A small contrastive audio-text model, trained from scratch.
Data: trained on short read English sentences (LibriTTS-R), 26041 training examples.
Rows from block 2 of the audio encoder, named by matrix and row number. Each number is 50 + 10 x the weight over the matrix's rms, rounded and kept within 0 to 99. All counts start at 0.
# gate: gate width-5 conv, dilation 4 (encoder.blocks.2.gate.weight, 128x128x5), inputs 76-94, a 5 kernel for each
gate.20:59 57 50 32 54 48 64 56 27 42 53 59 57 54 50 62 33 46 40 55 46 48 52 29 50 60 35 55 59 59 62 32 40 47 52 55 35 48 50 53 60 52 59 42 56 61 81 51 34 39 63 50 45 65 46 63 45 45 34 50 53 48 46 43 53 51 45 65 47 55 49 48 65 38 47 56 72 38 41 42 51 71 53 33 41 49 56 38 52 46 61 37 42 47 42
gate.21:47 43 57 53 54 43 50 52 47 66 48 32 25 59 56 44 42 26 51 50 28 45 29 55 51 63 47 43 51 51 39 46 29 49 53 49 51 45 50 62 67 56 48 50 63 62 54 67 39 56 48 35 43 60 40 49 58 46 55 61 64 48 42 56 57 79 50 55 61 59 49 47 84 55 50 48 51 65 67 58 40 37 52 45 52 22 46 56 36 67 42 50 43 52 48
gate.22:42 52 38 54 61 46 50 45 75 44 50 56 38 57 37 61 74 49 53 39 64 48 53 39 39 40 70 41 59 67 50 45 51 51 56 59 44 70 53 49 55 39 43 54 63 23 44 50 47 60 46 45 52 37 40 61 52 46 50 43 44 50 46 59 60 56 53 39 51 53 38 35 42 50 48 41 45 55 52 47 42 57 21 54 54 56 49 64 51 51 52 35 65 62 67
gate.23:48 51 55 54 50 52 51 63 40 59 52 53 49 46 36 50 44 60 43 41 47 43 45 41 49 46 39 49 40 30 52 40 55 26 38 59 55 60 48 45 46 55 66 68 63 60 44 62 66 47 40 52 48 62 49 32 50 51 44 56 42 51 51 53 53 53 58 62 57 57 52 52 60 44 39 59 60 57 44 53 41 39 49 61 42 53 41 22 50 56 68 46 26 39 43
gate.24:64 63 27 56 55 62 43 49 58 52 50 76 54 62 47 36 68 72 69 42 60 43 56 63 59 47 46 31 39 34 41 36 53 54 66 33 44 37 47 65 43 47 54 58 45 48 64 50 31 58 48 66 59 54 27 51 33 49 38 49 47 52 38 35 41 44 38 35 57 41 63 49 54 52 50 70 56 59 66 48 49 63 38 49 54 49 53 54 51 60 51 50 48 45 46
gate.25:43 47 49 29 45 52 64 50 59 45 51 41 36 59 42 54 47 40 62 51 44 36 47 49 53 49 38 34 53 53 30 57 56 65 39 45 63 61 63 48 52 71 52 36 50 50 35 30 36 61 57 53 21 38 31 54 65 50 37 46 54 49 60 55 59 42 43 58 33 49 52 70 63 43 54 43 60 55 42 50 46 39 49 56 55 40 54 44 56 52 39 55 40 54 49
gate.26:55 69 55 50 52 57 47 69 50 47 48 48 53 43 47 51 48 34 35 60 48 14 55 52 68 62 51 37 53 55 62 45 35 60 35 42 56 54 39 60 49 66 57 58 47 58 50 49 49 47 61 37 42 51 38 32 36 45 38 39 46 59 48 50 50 53 69 45 30 35 50 57 50 52 48 47 47 71 49 40 59 42 57 46 57 54 28 44 62 27 38 46 53 61 60
gate.27:38 66 48 47 51 46 47 47 42 43 36 71 76 52 52 56 50 63 50 49 31 61 59 44 68 65 52 55 45 33 51 71 38 54 43 50 55 38 58 49 59 42 53 45 40 52 45 46 48 51 29 59 60 33 63 51 64 36 51 55 58 52 45 51 57 61 50 50 58 54 43 47 47 45 28 67 38 62 63 62 35 51 63 50 56 37 39 60 46 51 28 57 37 66 40
gate.28:43 52 56 54 69 42 44 48 62 54 45 52 37 51 38 48 48 38 54 49 50 43 67 52 64 55 47 51 50 68 45 43 57 60 44 42 70 59 52 54 48 47 71 68 53 25 47 48 53 57 65 49 29 55 63 36 53 51 53 54 44 54 45 49 44 39 55 54 47 54 43 52 51 48 63 48 44 50 54 51 41 52 39 56 61 47 47 36 59 40 38 21 44 49 47
gate.29:54 41 29 45 54 42 49 46 29 45 65 50 52 57 46 70 51 52 49 47 33 48 56 50 53 55 46 61 56 57 40 44 47 44 43 36 50 53 46 54 40 49 59 39 62 63 39 67 52 51 47 44 48 44 52 40 53 34 52 40 35 52 59 52 40 52 42 55 58 49 62 44 71 52 43 54 68 41 41 38 42 58 64 49 33 54 55 43 42 39 78 38 27 47 46
gate.30:44 53 35 37 53 53 52 46 53 57 66 50 50 68 52 62 36 64 30 44 50 56 33 36 43 47 43 46 49 64 40 52 48 56 48 52 60 50 54 54 59 49 57 59 47 45 42 39 37 33 47 61 64 39 48 50 25 58 57 59 38 59 65 68 63 60 55 34 70 38 59 50 31 48 58 55 47 45 45 48 57 46 41 34 48 45 54 61 63 72 48 59 44 34 44
gate.31:38 44 38 44 51 38 52 52 52 65 48 44 50 33 50 44 35 63 21 48 65 46 47 49 36 44 50 46 27 54 55 53 48 30 55 65 54 53 46 53 49 38 73 63 48 43 37 48 38 37 45 45 46 57 43 59 59 45 46 55 40 49 47 52 46 68 58 61 40 66 46 54 54 42 31 46 56 50 40 56 42 52 46 52 47 55 63 32 47 57 59 60 67 46 41
gate.32:48 44 42 49 44 51 55 61 69 41 57 37 30 39 58 46 50 50 44 68 36 26 46 72 66 72 45 56 44 44 45 27 52 44 68 62 58 47 48 49 57 61 43 36 67 41 60 52 40 61 54 46 40 49 40 58 66 69 58 63 55 44 40 45 40 55 41 60 36 37 38 55 47 45 40 36 63 49 64 53 41 41 32 45 52 53 49 51 57 41 46 43 46 58 50
gate.33:48 54 67 59 47 53 41 57 55 50 52 56 39 54 58 53 41 45 46 53 37 35 60 48 55 53 44 29 31 52 35 43 55 67 42 39 54 47 55 44 53 44 33 68 54 52 61 38 60 48 58 39 66 50 38 42 45 47 55 52 36 46 48 44 37 40 53 45 75 39 66 43 53 60 45 57 44 47 58 34 40 37 56 55 56 45 47 48 37 34 36 48 46 52 37
gate.34:43 48 40 49 47 40 53 45 40 51 27 39 54 45 51 58 44 38 58 53 34 37 34 53 55 53 53 55 42 41 33 47 40 49 58 66 54 65 47 47 54 56 66 53 46 50 43 59 51 47 53 59 34 69 40 64 55 41 57 46 40 55 51 51 46 54 46 54 47 48 52 48 63 57 52 28 42 59 64 45 42 57 38 57 35 42 38 31 34 44 47 49 61 56 70
gate.35:45 48 49 54 47 51 41 50 54 50 55 27 53 58 58 66 61 56 47 61 54 52 46 42 49 65 32 51 63 58 37 45 52 41 51 22 43 42 56 51 63 72 50 60 40 43 61 62 58 45 67 28 46 43 52 47 63 44 52 49 58 68 51 54 53 43 67 50 49 53 57 67 55 47 47 59 43 52 39 50 59 38 64 57 69 48 36 54 44 59 35 29 47 54 50
gate.36:33 57 46 46 53 47 46 54 37 59 58 64 54 61 48 42 54 47 59 57 45 54 69 37 40 45 53 37 23 54 46 52 30 60 62 49 55 48 19 50 64 41 49 39 50 52 55 71 46 32 56 37 42 70 51 44 47 68 45 59 44 48 57 52 45 71 38 30 39 64 55 48 63 48 39 57 51 57 41 41 27 46 51 45 50 40 29 35 43 35 39 49 61 62 51
gate.37:42 53 55 40 45 38 42 51 42 54 51 49 34 50 35 47 45 62 59 50 58 54 31 59 51 47 41 47 41 47 51 50 48 50 44 51 52 42 44 53 68 58 40 58 46 22 35 53 56 21 57 50 47 37 58 68 57 31 47 32 52 56 52 35 45 51 49 68 51 42 41 38 49 35 43 38 36 54 50 39 60 54 61 61 35 56 73 56 42 38 47 59 38 37 41
gate.38:27 47 64 40 25 73 35 38 53 66 63 66 63 41 51 53 62 44 57 59 58 48 33 67 46 58 53 54 62 54 38 45 65 60 40 35 47 36 60 76 47 45 52 37 66 64 42 37 31 40 40 54 44 55 36 55 59 46 52 56 42 41 56 61 52 38 32 39 46 43 40 45 53 50 49 49 45 51 58 60 51 46 46 55 49 45 53 53 62 45 38 56 44 53 59
gate.39:63 51 43 40 38 45 48 50 46 55 43 25 21 73 73 60 57 36 43 51 60 43 76 35 50 52 56 32 49 51 23 48 61 42 65 36 58 51 60 46 52 41 23 54 50 50 31 43 38 47 62 65 60 44 53 42 56 47 46 53 52 52 62 55 64 64 52 32 43 59 64 53 24 48 46 51 33 38 44 49 70 40 44 36 42 42 52 67 54 49 54 57 68 39 56
gate.40:39 56 63 45 49 52 56 58 45 54 31 22 26 55 51 59 33 31 66 52 41 52 57 48 41 50 56 59 60 51 60 48 50 32 43 65 47 63 29 48 59 63 44 47 78 42 49 68 75 53 45 33 52 49 44 71 69 54 53 60 53 60 58 38 62 49 43 44 44 59 55 40 47 47 56 60 45 64 42 62 59 54 51 49 51 60 38 43 37 46 36 33 64 51 53
gate.41:56 48 32 50 55 47 53 55 41 59 38 44 69 37 51 51 51 44 53 42 47 68 67 44 49 49 48 53 59 50 45 55 57 47 45 42 59 56 56 52 47 44 46 50 52 32 38 35 41 58 45 37 37 57 55 41 51 45 69 53 42 48 50 51 62 66 45 50 60 53 54 43 46 44 59 43 49 51 32 31 46 57 57 46 73 51 45 37 42 54 41 48 49 48 37
gate.42:53 69 42 60 43 56 50 66 36 50 63 40 29 45 53 48 59 51 35 32 48 40 46 35 59 39 53 46 61 51 57 45 42 56 49 58 61 57 57 64 47 55 58 56 46 42 57 37 36 48 49 56 46 50 47 42 71 58 64 60 49 43 48 42 43 44 29 47 48 35 49 51 52 30 45 54 45 69 43 44 57 66 45 30 39 37 49 63 46 46 76 55 41 64 48
gate.43:50 62 55 46 36 51 41 50 70 44 52 27 60 43 43 55 22 50 54 59 50 48 59 60 47 63 48 69 49 57 52 51 21 40 44 52 61 46 35 66 41 68 52 50 46 56 49 57 53 45 43 33 64 53 46 41 52 38 61 62 44 54 51 42 58 56 51 38 62 48 56 55 64 58 54 48 57 44 64 50 46 37 77 45 44 65 40 55 46 51 50 59 36 54 55
gate.44:59 44 42 44 63 47 49 46 40 53 45 59 56 47 45 36 50 52 59 43 46 39 53 59 44 28 43 59 43 52 54 48 47 53 54 42 49 49 38 57 54 56 59 58 45 67 55 68 33 50 51 38 44 55 38 62 57 51 51 41 49 57 33 33 63 65 52 50 49 54 56 60 40 49 55 41 65 53 42 46 44 39 45 50 51 40 36 43 45 58 49 52 42 49 45
gate.45:42 52 66 31 41 48 35 54 38 64 65 43 55 41 57 61 74 51 35 46 60 52 66 20 50 53 50 39 36 59 52 50 44 46 51 58 54 50 57 61 48 54 57 50 44 57 57 46 53 54 72 52 53 67 54 38 38 61 40 30 45 47 41 59 56 39 52 32 54 48 63 56 60 40 66 57 50 67 46 48 77 62 56 54 51 59 50 50 49 37 61 52 59 45 55
gate.46:47 43 61 56 52 43 78 58 33 53 43 51 44 55 56 39 48 41 46 41 46 23 52 43 43 37 67 51 54 51 59 14 34 39 41 56 40 58 40 61 37 48 43 29 69 39 52 55 43 55 53 52 66 49 34 55 44 30 47 63 52 51 54 39 44 51 58 44 57 56 49 57 41 36 58 44 53 52 57 43 52 61 73 48 33 47 50 45 47 33 31 70 65 43 56
gate.47:61 34 46 51 44 49 69 58 49 54 37 26 41 38 32 70 50 48 49 51 54 36 36 54 43 52 46 44 54 50 56 57 59 58 57 47 61 66 43 61 53 73 47 56 46 36 34 46 30 42 51 50 56 52 44 54 58 39 49 46 57 56 60 40 54 45 58 54 48 55 47 36 44 42 48 52 48 46 57 53 66 41 53 33 39 53 59 42 67 30 65 34 57 59 55
gate.48:52 52 51 38 49 56 48 53 38 38 56 42 63 51 62 47 54 53 63 64 62 41 51 51 37 51 49 43 37 61 51 47 57 36 58 53 53 48 37 47 36 58 48 33 52 47 52 82 42 61 66 47 32 65 49 48 46 55 51 41 50 43 49 40 43 25 63 68 51 50 54 62 68 54 42 58 62 49 59 67 48 55 66 56 65 50 52 49 46 55 54 54 32 65 53
gate.49:38 38 49 68 48 40 62 44 58 47 51 49 44 50 60 64 39 48 37 55 60 58 49 39 47 55 52 50 52 44 55 50 30 36 35 58 66 59 46 45 41 66 71 63 47 62 63 67 49 70 65 34 40 55 59 44 58 59 45 44 61 60 57 63 58 63 56 61 61 52 30 37 45 51 55 35 41 47 42 44 43 46 56 64 61 54 40 50 41 53 39 35 44 54 54
gate.50:56 44 34 23 45 45 39 51 35 51 47 26 17 53 36 61 47 38 61 38 63 59 57 37 59 38 54 44 62 47 46 62 61 60 44 60 69 53 65 58 35 41 34 58 55 49 40 47 41 40 53 44 46 42 47 64 65 56 45 60 51 52 71 55 69 33 58 47 55 64 33 28 55 59 43 43 42 42 55 48 45 36 57 42 40 60 61 59 64 49 50 48 54 42 44
gate.51:41 49 37 54 62 41 59 49 45 53 48 44 58 55 45 37 49 50 65 56 54 30 46 53 38 45 52 47 51 51 61 59 52 52 71 54 36 47 41 51 61 38 50 50 42 63 50 44 48 51 45 43 55 47 48 55 49 53 53 49 51 46 51 59 52 58 72 58 48 58 46 46 52 57 51 60 38 50 37 48 48 44 52 50 50 54 57 51 43 42 49 42 51 57 64
gate.52:47 53 49 39 51 46 51 40 48 55 58 43 53 25 43 65 69 51 61 33 60 34 56 27 49 51 62 54 52 44 46 36 56 63 43 40 56 59 34 60 37 49 60 49 60 42 35 31 54 29 52 62 46 45 35 43 33 55 40 56 30 48 40 47 56 45 51 59 44 32 43 62 40 63 54 44 62 45 51 53 55 53 33 64 43 37 50 47 51 29 66 47 50 60 61
gate.53:42 25 61 45 50 49 34 62 67 45 49 42 36 59 58 55 61 45 44 57 58 57 62 60 53 60 50 40 35 30 45 52 28 34 46 54 34 51 52 51 51 53 55 70 52 52 39 48 41 54 48 58 54 55 56 40 56 54 46 55 38 37 43 56 49 43 34 62 68 51 45 44 58 58 37 49 57 57 41 67 59 50 55 54 57 36 55 38 54 53 57 42 54 36 39
gate.54:30 64 57 46 33 46 44 50 49 31 33 66 67 57 61 44 42 61 52 51 48 45 58 57 50 50 51 57 47 46 56 63 42 45 66 50 33 48 38 48 47 47 41 41 69 52 70 65 62 58 51 56 54 56 59 31 36 58 58 51 58 47 44 58 50 51 53 39 35 51 48 53 56 57 45 70 59 56 45 47 56 62 55 49 52 58 40 42 40 62 42 35 59 37 51
gate.55:39 52 57 36 41 60 46 50 53 50 79 49 34 47 48 56 50 52 70 64 44 52 46 49 52 34 56 45 52 44 48 56 52 48 61 60 51 40 47 35 53 49 41 38 49 39 41 60 46 50 55 55 30 58 41 54 35 57 45 57 53 33 46 53 44 67 78 54 48 64 55 52 54 44 52 63 57 49 56 42 34 50 56 58 53 59 53 54 55 51 45 47 80 56 61
gate.56:56 49 41 61 36 58 51 62 56 38 45 52 59 40 54 60 53 54 51 50 52 38 60 37 33 83 50 59 57 77 53 47 66 31 50 63 34 50 56 59 46 65 48 40 44 45 50 21 40 34 61 51 42 38 51 54 41 50 56 39 40 53 70 48 48 38 43 58 27 45 45 40 52 56 45 38 45 70 48 46 40 59 44 38 47 45 41 63 52 51 62 49 51 68 61
gate.57:34 66 45 45 35 39 47 44 72 43 27 56 61 60 62 49 43 56 69 47 35 48 58 53 65 58 58 50 49 42 43 37 35 47 38 48 72 40 48 54 36 48 61 50 70 46 66 59 73 54 37 58 50 47 68 37 46 42 46 64 49 42 39 42 57 56 38 52 63 55 45 57 55 60 51 33 47 64 49 62 44 48 54 42 61 56 46 54 29 61 39 58 44 43 53
gate.58:54 50 75 54 56 59 41 60 73 58 53 43 61 30 47 37 39 56 53 30 55 49 48 33 61 45 48 46 50 56 56 70 43 59 43 56 55 46 40 39 47 57 39 56 35 66 54 43 42 55 63 59 58 48 53 49 75 49 36 52 39 48 39 53 49 50 72 48 68 43 51 44 48 60 41 67 56 57 65 46 67 40 68 45 51 51 53 64 58 34 63 41 53 35 45
gate.59:48 47 37 42 56 64 65 35 46 37 39 64 42 54 51 45 58 44 46 37 60 62 62 47 37 38 50 50 59 50 54 49 55 47 62 55 63 42 37 38 74 60 58 66 61 44 61 60 58 39 33 31 52 48 58 68 47 54 32 32 61 48 34 42 43 57 56 33 68 67 49 45 37 52 49 71 49 64 52 39 45 53 46 52 47 53 54 55 50 51 34 45 52 55 55
gate.60:45 66 54 53 73 50 46 61 58 60 52 58 53 62 47 35 38 47 57 44 37 43 43 39 48 70 50 50 62 57 49 53 44 64 58 67 39 54 45 55 57 66 57 48 48 52 49 54 58 56 35 48 49 47 42 58 68 64 41 55 44 58 43 61 53 49 54 62 52 60 52 46 48 29 63 49 36 62 55 52 33 45 45 46 55 47 53 59 70 47 40 28 44 53 59
gate.61:38 43 64 52 32 41 56 46 60 44 51 37 41 35 43 41 39 39 65 44 44 40 68 47 35 54 52 33 43 35 38 48 35 45 51 58 39 47 32 57 65 71 58 50 56 52 60 47 34 33 50 45 53 55 48 51 52 53 59 44 54 54 47 53 50 64 58 52 43 33 33 56 63 49 47 38 33 47 47 46 35 54 49 34 39 39 33 43 76 39 54 22 64 57 64
gate.62:38 46 70 57 49 44 55 48 51 61 44 39 69 62 49 52 37 51 33 50 53 71 61 60 56 60 24 51 57 49 50 70 51 52 49 46 47 46 46 49 38 55 69 47 41 60 66 58 57 52 56 28 41 40 45 60 57 53 47 35 64 57 59 61 58 51 36 52 63 42 30 41 55 56 53 48 58 47 40 53 50 42 45 61 43 47 60 36 51 59 47 50 36 55 64
gate.63:69 39 54 35 52 60 32 58 57 39 65 71 40 58 58 56 62 49 64 58 54 69 68 59 46 68 54 56 40 55 32 58 49 57 64 48 35 63 46 39 51 33 44 55 35 55 51 41 47 58 47 58 28 53 60 59 29 52 36 51 50 44 39 46 36 49 33 38 46 31 51 40 58 42 51 57 49 55 56 33 60 64 47 53 53 60 42 62 56 39 63 71 53 47 60
gate.64:35 53 45 52 46 59 47 54 54 63 61 39 30 45 41 67 50 50 69 45 46 32 64 51 52 50 40 45 58 68 49 41 31 59 49 48 57 46 58 58 53 54 55 55 60 34 50 46 38 29 59 46 58 52 50 56 48 60 60 45 54 60 69 58 54 47 53 44 41 38 54 54 49 52 47 38 57 51 33 46 41 40 54 42 48 40 63 58 41 68 58 50 48 45 49
gate.65:52 45 41 56 62 40 41 61 41 61 69 47 40 60 35 46 66 51 57 30 60 43 38 47 52 49 72 48 44 52 48 54 65 46 60 39 54 57 53 63 51 61 48 66 55 42 47 21 54 54 66 50 48 61 41 28 74 54 45 60 36 54 66 52 71 45 45 62 45 39 38 48 41 52 68 38 33 54 52 60 55 57 49 48 23 51 49 59 58 35 47 53 53 36 58
gate.66:36 46 53 67 56 46 50 57 61 48 44 43 58 62 31 51 30 35 42 43 49 60 26 46 45 28 61 60 53 28 36 63 37 51 57 52 58 52 55 50 46 56 46 39 40 60 72 65 66 44 47 42 69 60 65 57 57 28 42 65 57 47 41 46 44 52 38 46 59 47 66 47 58 63 38 51 40 51 56 52 40 61 54 64 41 40 43 33 38 53 49 66 41 46 57
gate.67:47 50 56 52 33 50 48 77 52 52 21 60 40 56 53 29 46 72 39 65 45 34 64 58 52 56 80 63 57 55 57 69 52 47 56 68 62 51 54 57 59 28 55 33 46 39 58 48 40 46 27 50 49 52 52 36 49 46 43 48 55 50 45 60 51 45 49 43 54 51 46 48 34 54 40 46 31 52 62 56 32 55 60 59 53 38 62 49 60 67 48 46 57 46 48
gate.68:46 53 47 58 29 44 54 31 58 50 41 28 49 45 25 79 36 62 41 58 29 61 55 27 52 62 52 50 64 33 59 47 62 70 51 32 62 43 44 51 42 43 58 52 48 58 34 64 44 43 47 50 43 56 44 49 63 59 66 47 61 58 53 67 65 54 34 47 64 50 67 56 54 33 41 49 62 46 41 51 54 48 29 52 40 51 51 34 53 60 57 58 42 36 58
gate.69:54 33 54 64 68 67 47 53 56 46 54 44 40 50 42 40 45 40 51 43 46 26 28 46 54 34 49 59 39 42 40 47 34 27 52 60 52 57 60 42 62 55 43 46 56 46 40 42 75 57 51 57 42 31 50 46 53 41 62 53 62 55 34 47 38 47 70 38 49 49 58 45 44 51 60 56 58 51 54 53 53 38 42 38 53 56 44 43 32 38 48 41 49 59 57
gate.70:46 52 48 47 47 71 59 61 60 50 35 42 39 61 62 75 54 60 41 61 33 40 42 53 38 72 55 41 32 50 39 54 49 47 37 55 49 47 48 52 58 58 53 61 43 45 55 42 60 37 58 54 60 43 39 47 41 53 61 50 59 53 53 30 47 42 42 41 53 55 61 60 41 64 42 58 39 44 46 58 43 61 51 40 48 52 39 48 55 55 70 33 35 52 49
gate.71:52 55 49 52 51 41 60 51 55 56 42 55 53 54 35 39 50 40 48 39 38 44 48 52 37 49 65 42 56 61 40 36 51 45 31 58 58 56 43 61 54 51 60 50 64 52 45 60 48 49 38 61 39 54 46 50 57 71 46 45 51 64 63 47 43 66 51 73 50 43 47 40 52 43 55 48 53 55 42 61 32 56 29 55 46 41 53 49 53 49 55 41 50 44 48
gate.72:54 33 56 42 54 57 39 43 26 46 51 57 55 47 44 43 59 51 62 33 54 44 50 53 64 51 51 53 60 43 30 41 59 41 53 56 32 43 43 49 53 52 54 58 81 37 57 53 75 42 46 47 33 60 39 44 57 46 58 62 41 46 31 37 36 60 39 50 37 36 54 27 49 37 47 55 47 53 53 60 52 55 53 39 40 59 47 41 54 47 45 38 48 36 33
gate.73:37 39 61 59 57 28 42 62 54 50 55 60 50 52 62 54 63 60 55 53 50 39 57 53 32 43 37 51 57 37 50 56 57 44 44 58 54 45 29 40 36 47 57 66 55 47 64 55 65 59 56 53 30 44 58 57 41 63 60 44 43 52 47 60 54 38 44 60 58 53 47 55 38 51 41 47 46 56 38 53 43 47 46 59 53 50 58 52 28 45 67 59 51 54 40
gate.74:63 58 43 49 49 55 47 48 73 51 55 60 36 44 38 49 45 42 41 52 58 54 44 49 47 53 52 51 40 51 43 54 58 55 52 41 36 53 64 60 45 82 62 51 50 50 44 56 44 39 49 46 50 42 49 52 67 57 53 42 45 66 57 56 49 56 49 58 60 45 46 29 34 55 51 62 56 38 69 51 49 37 44 47 47 44 48 60 63 40 39 35 36 45 36
gate.75:52 52 42 50 47 69 47 62 58 40 52 35 22 32 42 65 49 22 56 54 65 23 59 56 64 55 44 33 50 36 51 41 30 51 62 48 72 66 50 42 40 57 37 42 58 38 39 47 72 51 52 45 49 31 31 51 48 61 45 52 60 51 48 53 60 55 50 37 44 52 59 65 75 62 43 57 60 83 55 52 62 52 36 46 50 55 54 52 48 33 60 59 55 55 53
gate.76:48 61 43 63 39 49 52 41 62 57 37 36 37 42 39 55 44 62 42 52 43 50 40 31 31 45 55 40 48 49 51 30 37 19 47 46 43 34 37 38 51 46 47 55 43 48 55 53 46 43 42 57 35 51 43 55 42 40 30 60 46 47 57 49 64 61 63 61 60 50 50 57 48 54 43 49 47 55 52 63 59 62 52 49 62 54 37 45 58 47 41 46 53 66 45
gate.77:57 74 56 51 69 68 62 41 57 48 51 48 54 42 55 46 52 44 52 37 54 43 43 40 48 31 38 37 48 51 44 30 53 55 64 37 46 40 53 46 46 49 43 70 53 40 57 62 66 53 42 73 60 46 62 29 26 38 50 53 47 45 54 63 56 70 50 54 64 51 53 70 48 51 43 59 54 47 51 46 66 45 43 44 63 63 25 44 51 57 54 41 32 50 62
gate.78:49 46 58 36 50 48 54 35 42 41 60 46 44 31 45 47 41 58 62 36 37 41 58 28 65 60 65 50 36 42 51 29 48 47 40 54 34 58 47 59 52 40 49 74 45 73 54 43 39 42 45 54 55 45 59 39 42 58 41 60 54 49 46 42 44 63 54 31 61 30 65 54 34 52 56 46 43 48 57 56 40 67 43 46 46 45 37 65 57 46 53 44 64 52 40
gate.79:53 55 49 45 46 51 72 39 51 31 23 22 46 51 71 48 61 32 65 38 39 51 48 64 54 62 61 42 54 33 55 35 45 51 49 72 44 49 37 46 61 51 46 56 55 70 44 52 45 50 36 54 49 46 60 44 39 51 38 55 48 42 37 36 68 55 45 51 54 43 65 53 37 53 32 49 43 56 61 45 49 60 41 63 52 39 40 53 54 48 75 52 57 48 45
gate.80:68 39 39 58 54 35 36 51 59 53 48 43 40 37 40 41 46 25 33 57 44 36 78 47 49 50 51 60 61 56 52 41 63 44 41 58 45 51 53 68 44 54 41 47 54 30 60 53 51 42 41 38 52 39 49 46 42 52 50 75 55 34 39 41 43 42 56 42 50 55 54 40 34 64 50 40 41 66 51 49 50 46 47 36 50 52 54 48 56 42 58 35 59 49 38
gate.81:62 49 42 45 64 39 50 54 41 52 67 49 39 51 56 66 56 59 66 29 40 57 52 30 55 58 71 60 51 52 56 53 51 66 57 47 41 55 53 64 45 50 47 51 37 49 59 47 50 67 54 60 63 39 54 52 45 48 52 49 44 56 52 54 62 47 54 24 66 37 43 57 40 49 51 36 51 49 35 43 50 43 55 51 64 42 45 56 44 39 40 48 55 46 66
gate.82:40 61 47 61 35 45 46 52 62 38 41 46 56 65 37 45 45 38 63 52 58 17 49 64 52 37 59 56 65 51 52 68 33 55 62 51 65 62 58 51 50 73 55 55 47 55 58 39 52 41 38 25 50 53 47 54 62 42 41 43 58 57 53 45 53 55 60 46 36 52 56 55 56 60 49 50 29 63 50 52 49 41 67 49 41 60 59 53 49 36 49 44 44 42 43
gate.83:66 75 66 58 59 62 59 55 56 62 49 66 54 51 50 46 54 54 47 46 43 50 45 46 46 29 49 54 41 48 44 60 44 49 52 48 66 40 51 55 55 62 42 56 60 65 60 60 59 66 48 47 69 62 60 52 74 34 55 60 53 58 39 41 55 46 45 50 60 45 44 52 57 46 59 59 63 49 49 48 57 40 48 44 68 51 39 43 32 46 08 37 48 26 59
gate.84:36 43 44 67 56 42 49 44 55 52 50 37 52 64 51 55 50 56 46 64 51 36 41 64 31 56 55 63 62 50 55 46 39 49 58 55 58 52 51 53 56 51 47 46 57 44 58 73 51 52 36 45 42 62 72 39 56 39 62 55 45 40 57 46 50 36 52 60 44 57 48 51 60 69 32 63 35 49 61 54 40 59 42 42 44 47 43 44 38 52 53 36 43 60 54
gate.85:64 55 43 58 49 48 65 39 59 48 50 52 45 48 53 50 51 46 46 60 48 60 44 49 64 51 65 46 43 51 41 42 48 43 51 49 46 45 48 36 52 43 51 54 57 49 53 54 61 38 71 51 52 63 58 51 41 60 48 60 52 55 63 32 39 48 52 61 47 60 59 55 53 43 50 52 47 40 51 61 46 52 47 54 42 47 31 40 48 42 71 70 45 36 35
gate.86:42 42 57 48 51 42 46 51 57 63 49 41 53 51 42 53 42 47 52 44 41 30 38 45 72 52 51 62 65 44 44 61 50 72 49 65 54 45 45 51 52 50 33 58 55 48 42 44 46 49 58 63 68 44 57 44 35 42 64 57 46 47 73 55 63 49 40 48 52 39 41 58 45 48 54 51 50 45 59 51 35 45 48 43 54 44 62 48 60 51 68 62 59 34 37
gate.87:54 36 54 40 53 59 55 49 54 67 35 39 38 31 43 44 50 34 44 56 52 48 44 28 46 36 60 43 51 44 39 53 52 34 52 41 66 56 54 48 42 57 57 66 46 41 45 56 76 56 52 60 38 36 40 46 59 60 39 50 49 53 59 55 48 48 77 39 74 62 59 57 59 54 59 67 58 52 61 40 40 53 48 41 40 69 55 42 55 49 56 26 40 41 59
gate.88:31 51 48 59 60 58 46 41 52 59 46 54 51 57 50 41 45 42 57 49 44 18 44 52 49 55 68 63 71 39 42 56 49 63 53 57 63 53 41 50 49 67 38 57 47 54 63 55 58 47 32 44 52 51 40 61 74 23 52 61 56 65 36 38 49 31 63 37 29 50 48 48 41 51 53 44 47 48 50 75 42 48 48 48 48 57 63 25 27 62 58 56 57 52 43
gate.89:60 38 40 42 66 67 58 46 52 63 35 69 34 75 38 68 51 38 61 58 50 48 51 54 38 59 35 40 53 44 39 50 37 48 32 29 43 53 54 40 55 43 55 57 55 43 34 46 48 68 46 54 50 39 50 47 60 47 67 67 38 38 36 53 44 43 40 45 55 67 56 43 52 52 64 46 58 65 43 47 48 56 48 57 42 47 44 46 40 37 35 54 52 42 48
gate.90:45 61 44 55 46 76 51 39 49 49 55 50 60 43 45 37 53 45 59 52 53 38 36 42 33 50 44 42 52 58 45 35 28 48 53 52 50 40 53 55 55 33 38 46 52 48 61 61 25 47 57 60 46 46 44 48 31 51 44 35 36 18 37 41 58 42 41 54 41 50 59 64 58 61 66 54 44 43 44 55 57 60 58 47 41 57 36 52 61 57 53 63 61 54 48
gate.91:40 42 49 59 52 48 38 48 48 70 51 43 59 57 53 52 40 72 55 65 56 48 58 52 61 35 46 51 59 56 63 54 56 66 53 43 62 48 43 76 49 52 51 44 66 31 17 30 66 51 49 51 35 53 32 51 70 49 36 62 42 32 36 51 58 44 44 54 61 65 61 43 64 54 54 63 42 58 52 45 44 38 55 54 61 53 50 34 50 25 58 41 31 53 55
gate.92:42 60 54 63 26 50 50 64 47 46 41 49 49 60 53 60 55 38 48 40 40 35 52 86 51 55 50 37 49 40 40 59 49 37 48 57 64 55 49 46 75 64 48 50 53 60 47 61 70 35 39 40 55 50 43 57 60 61 57 59 65 48 35 24 42 56 66 49 39 53 52 63 53 47 50 47 44 45 58 67 38 31 71 68 58 68 40 38 46 55 47 56 49 52 46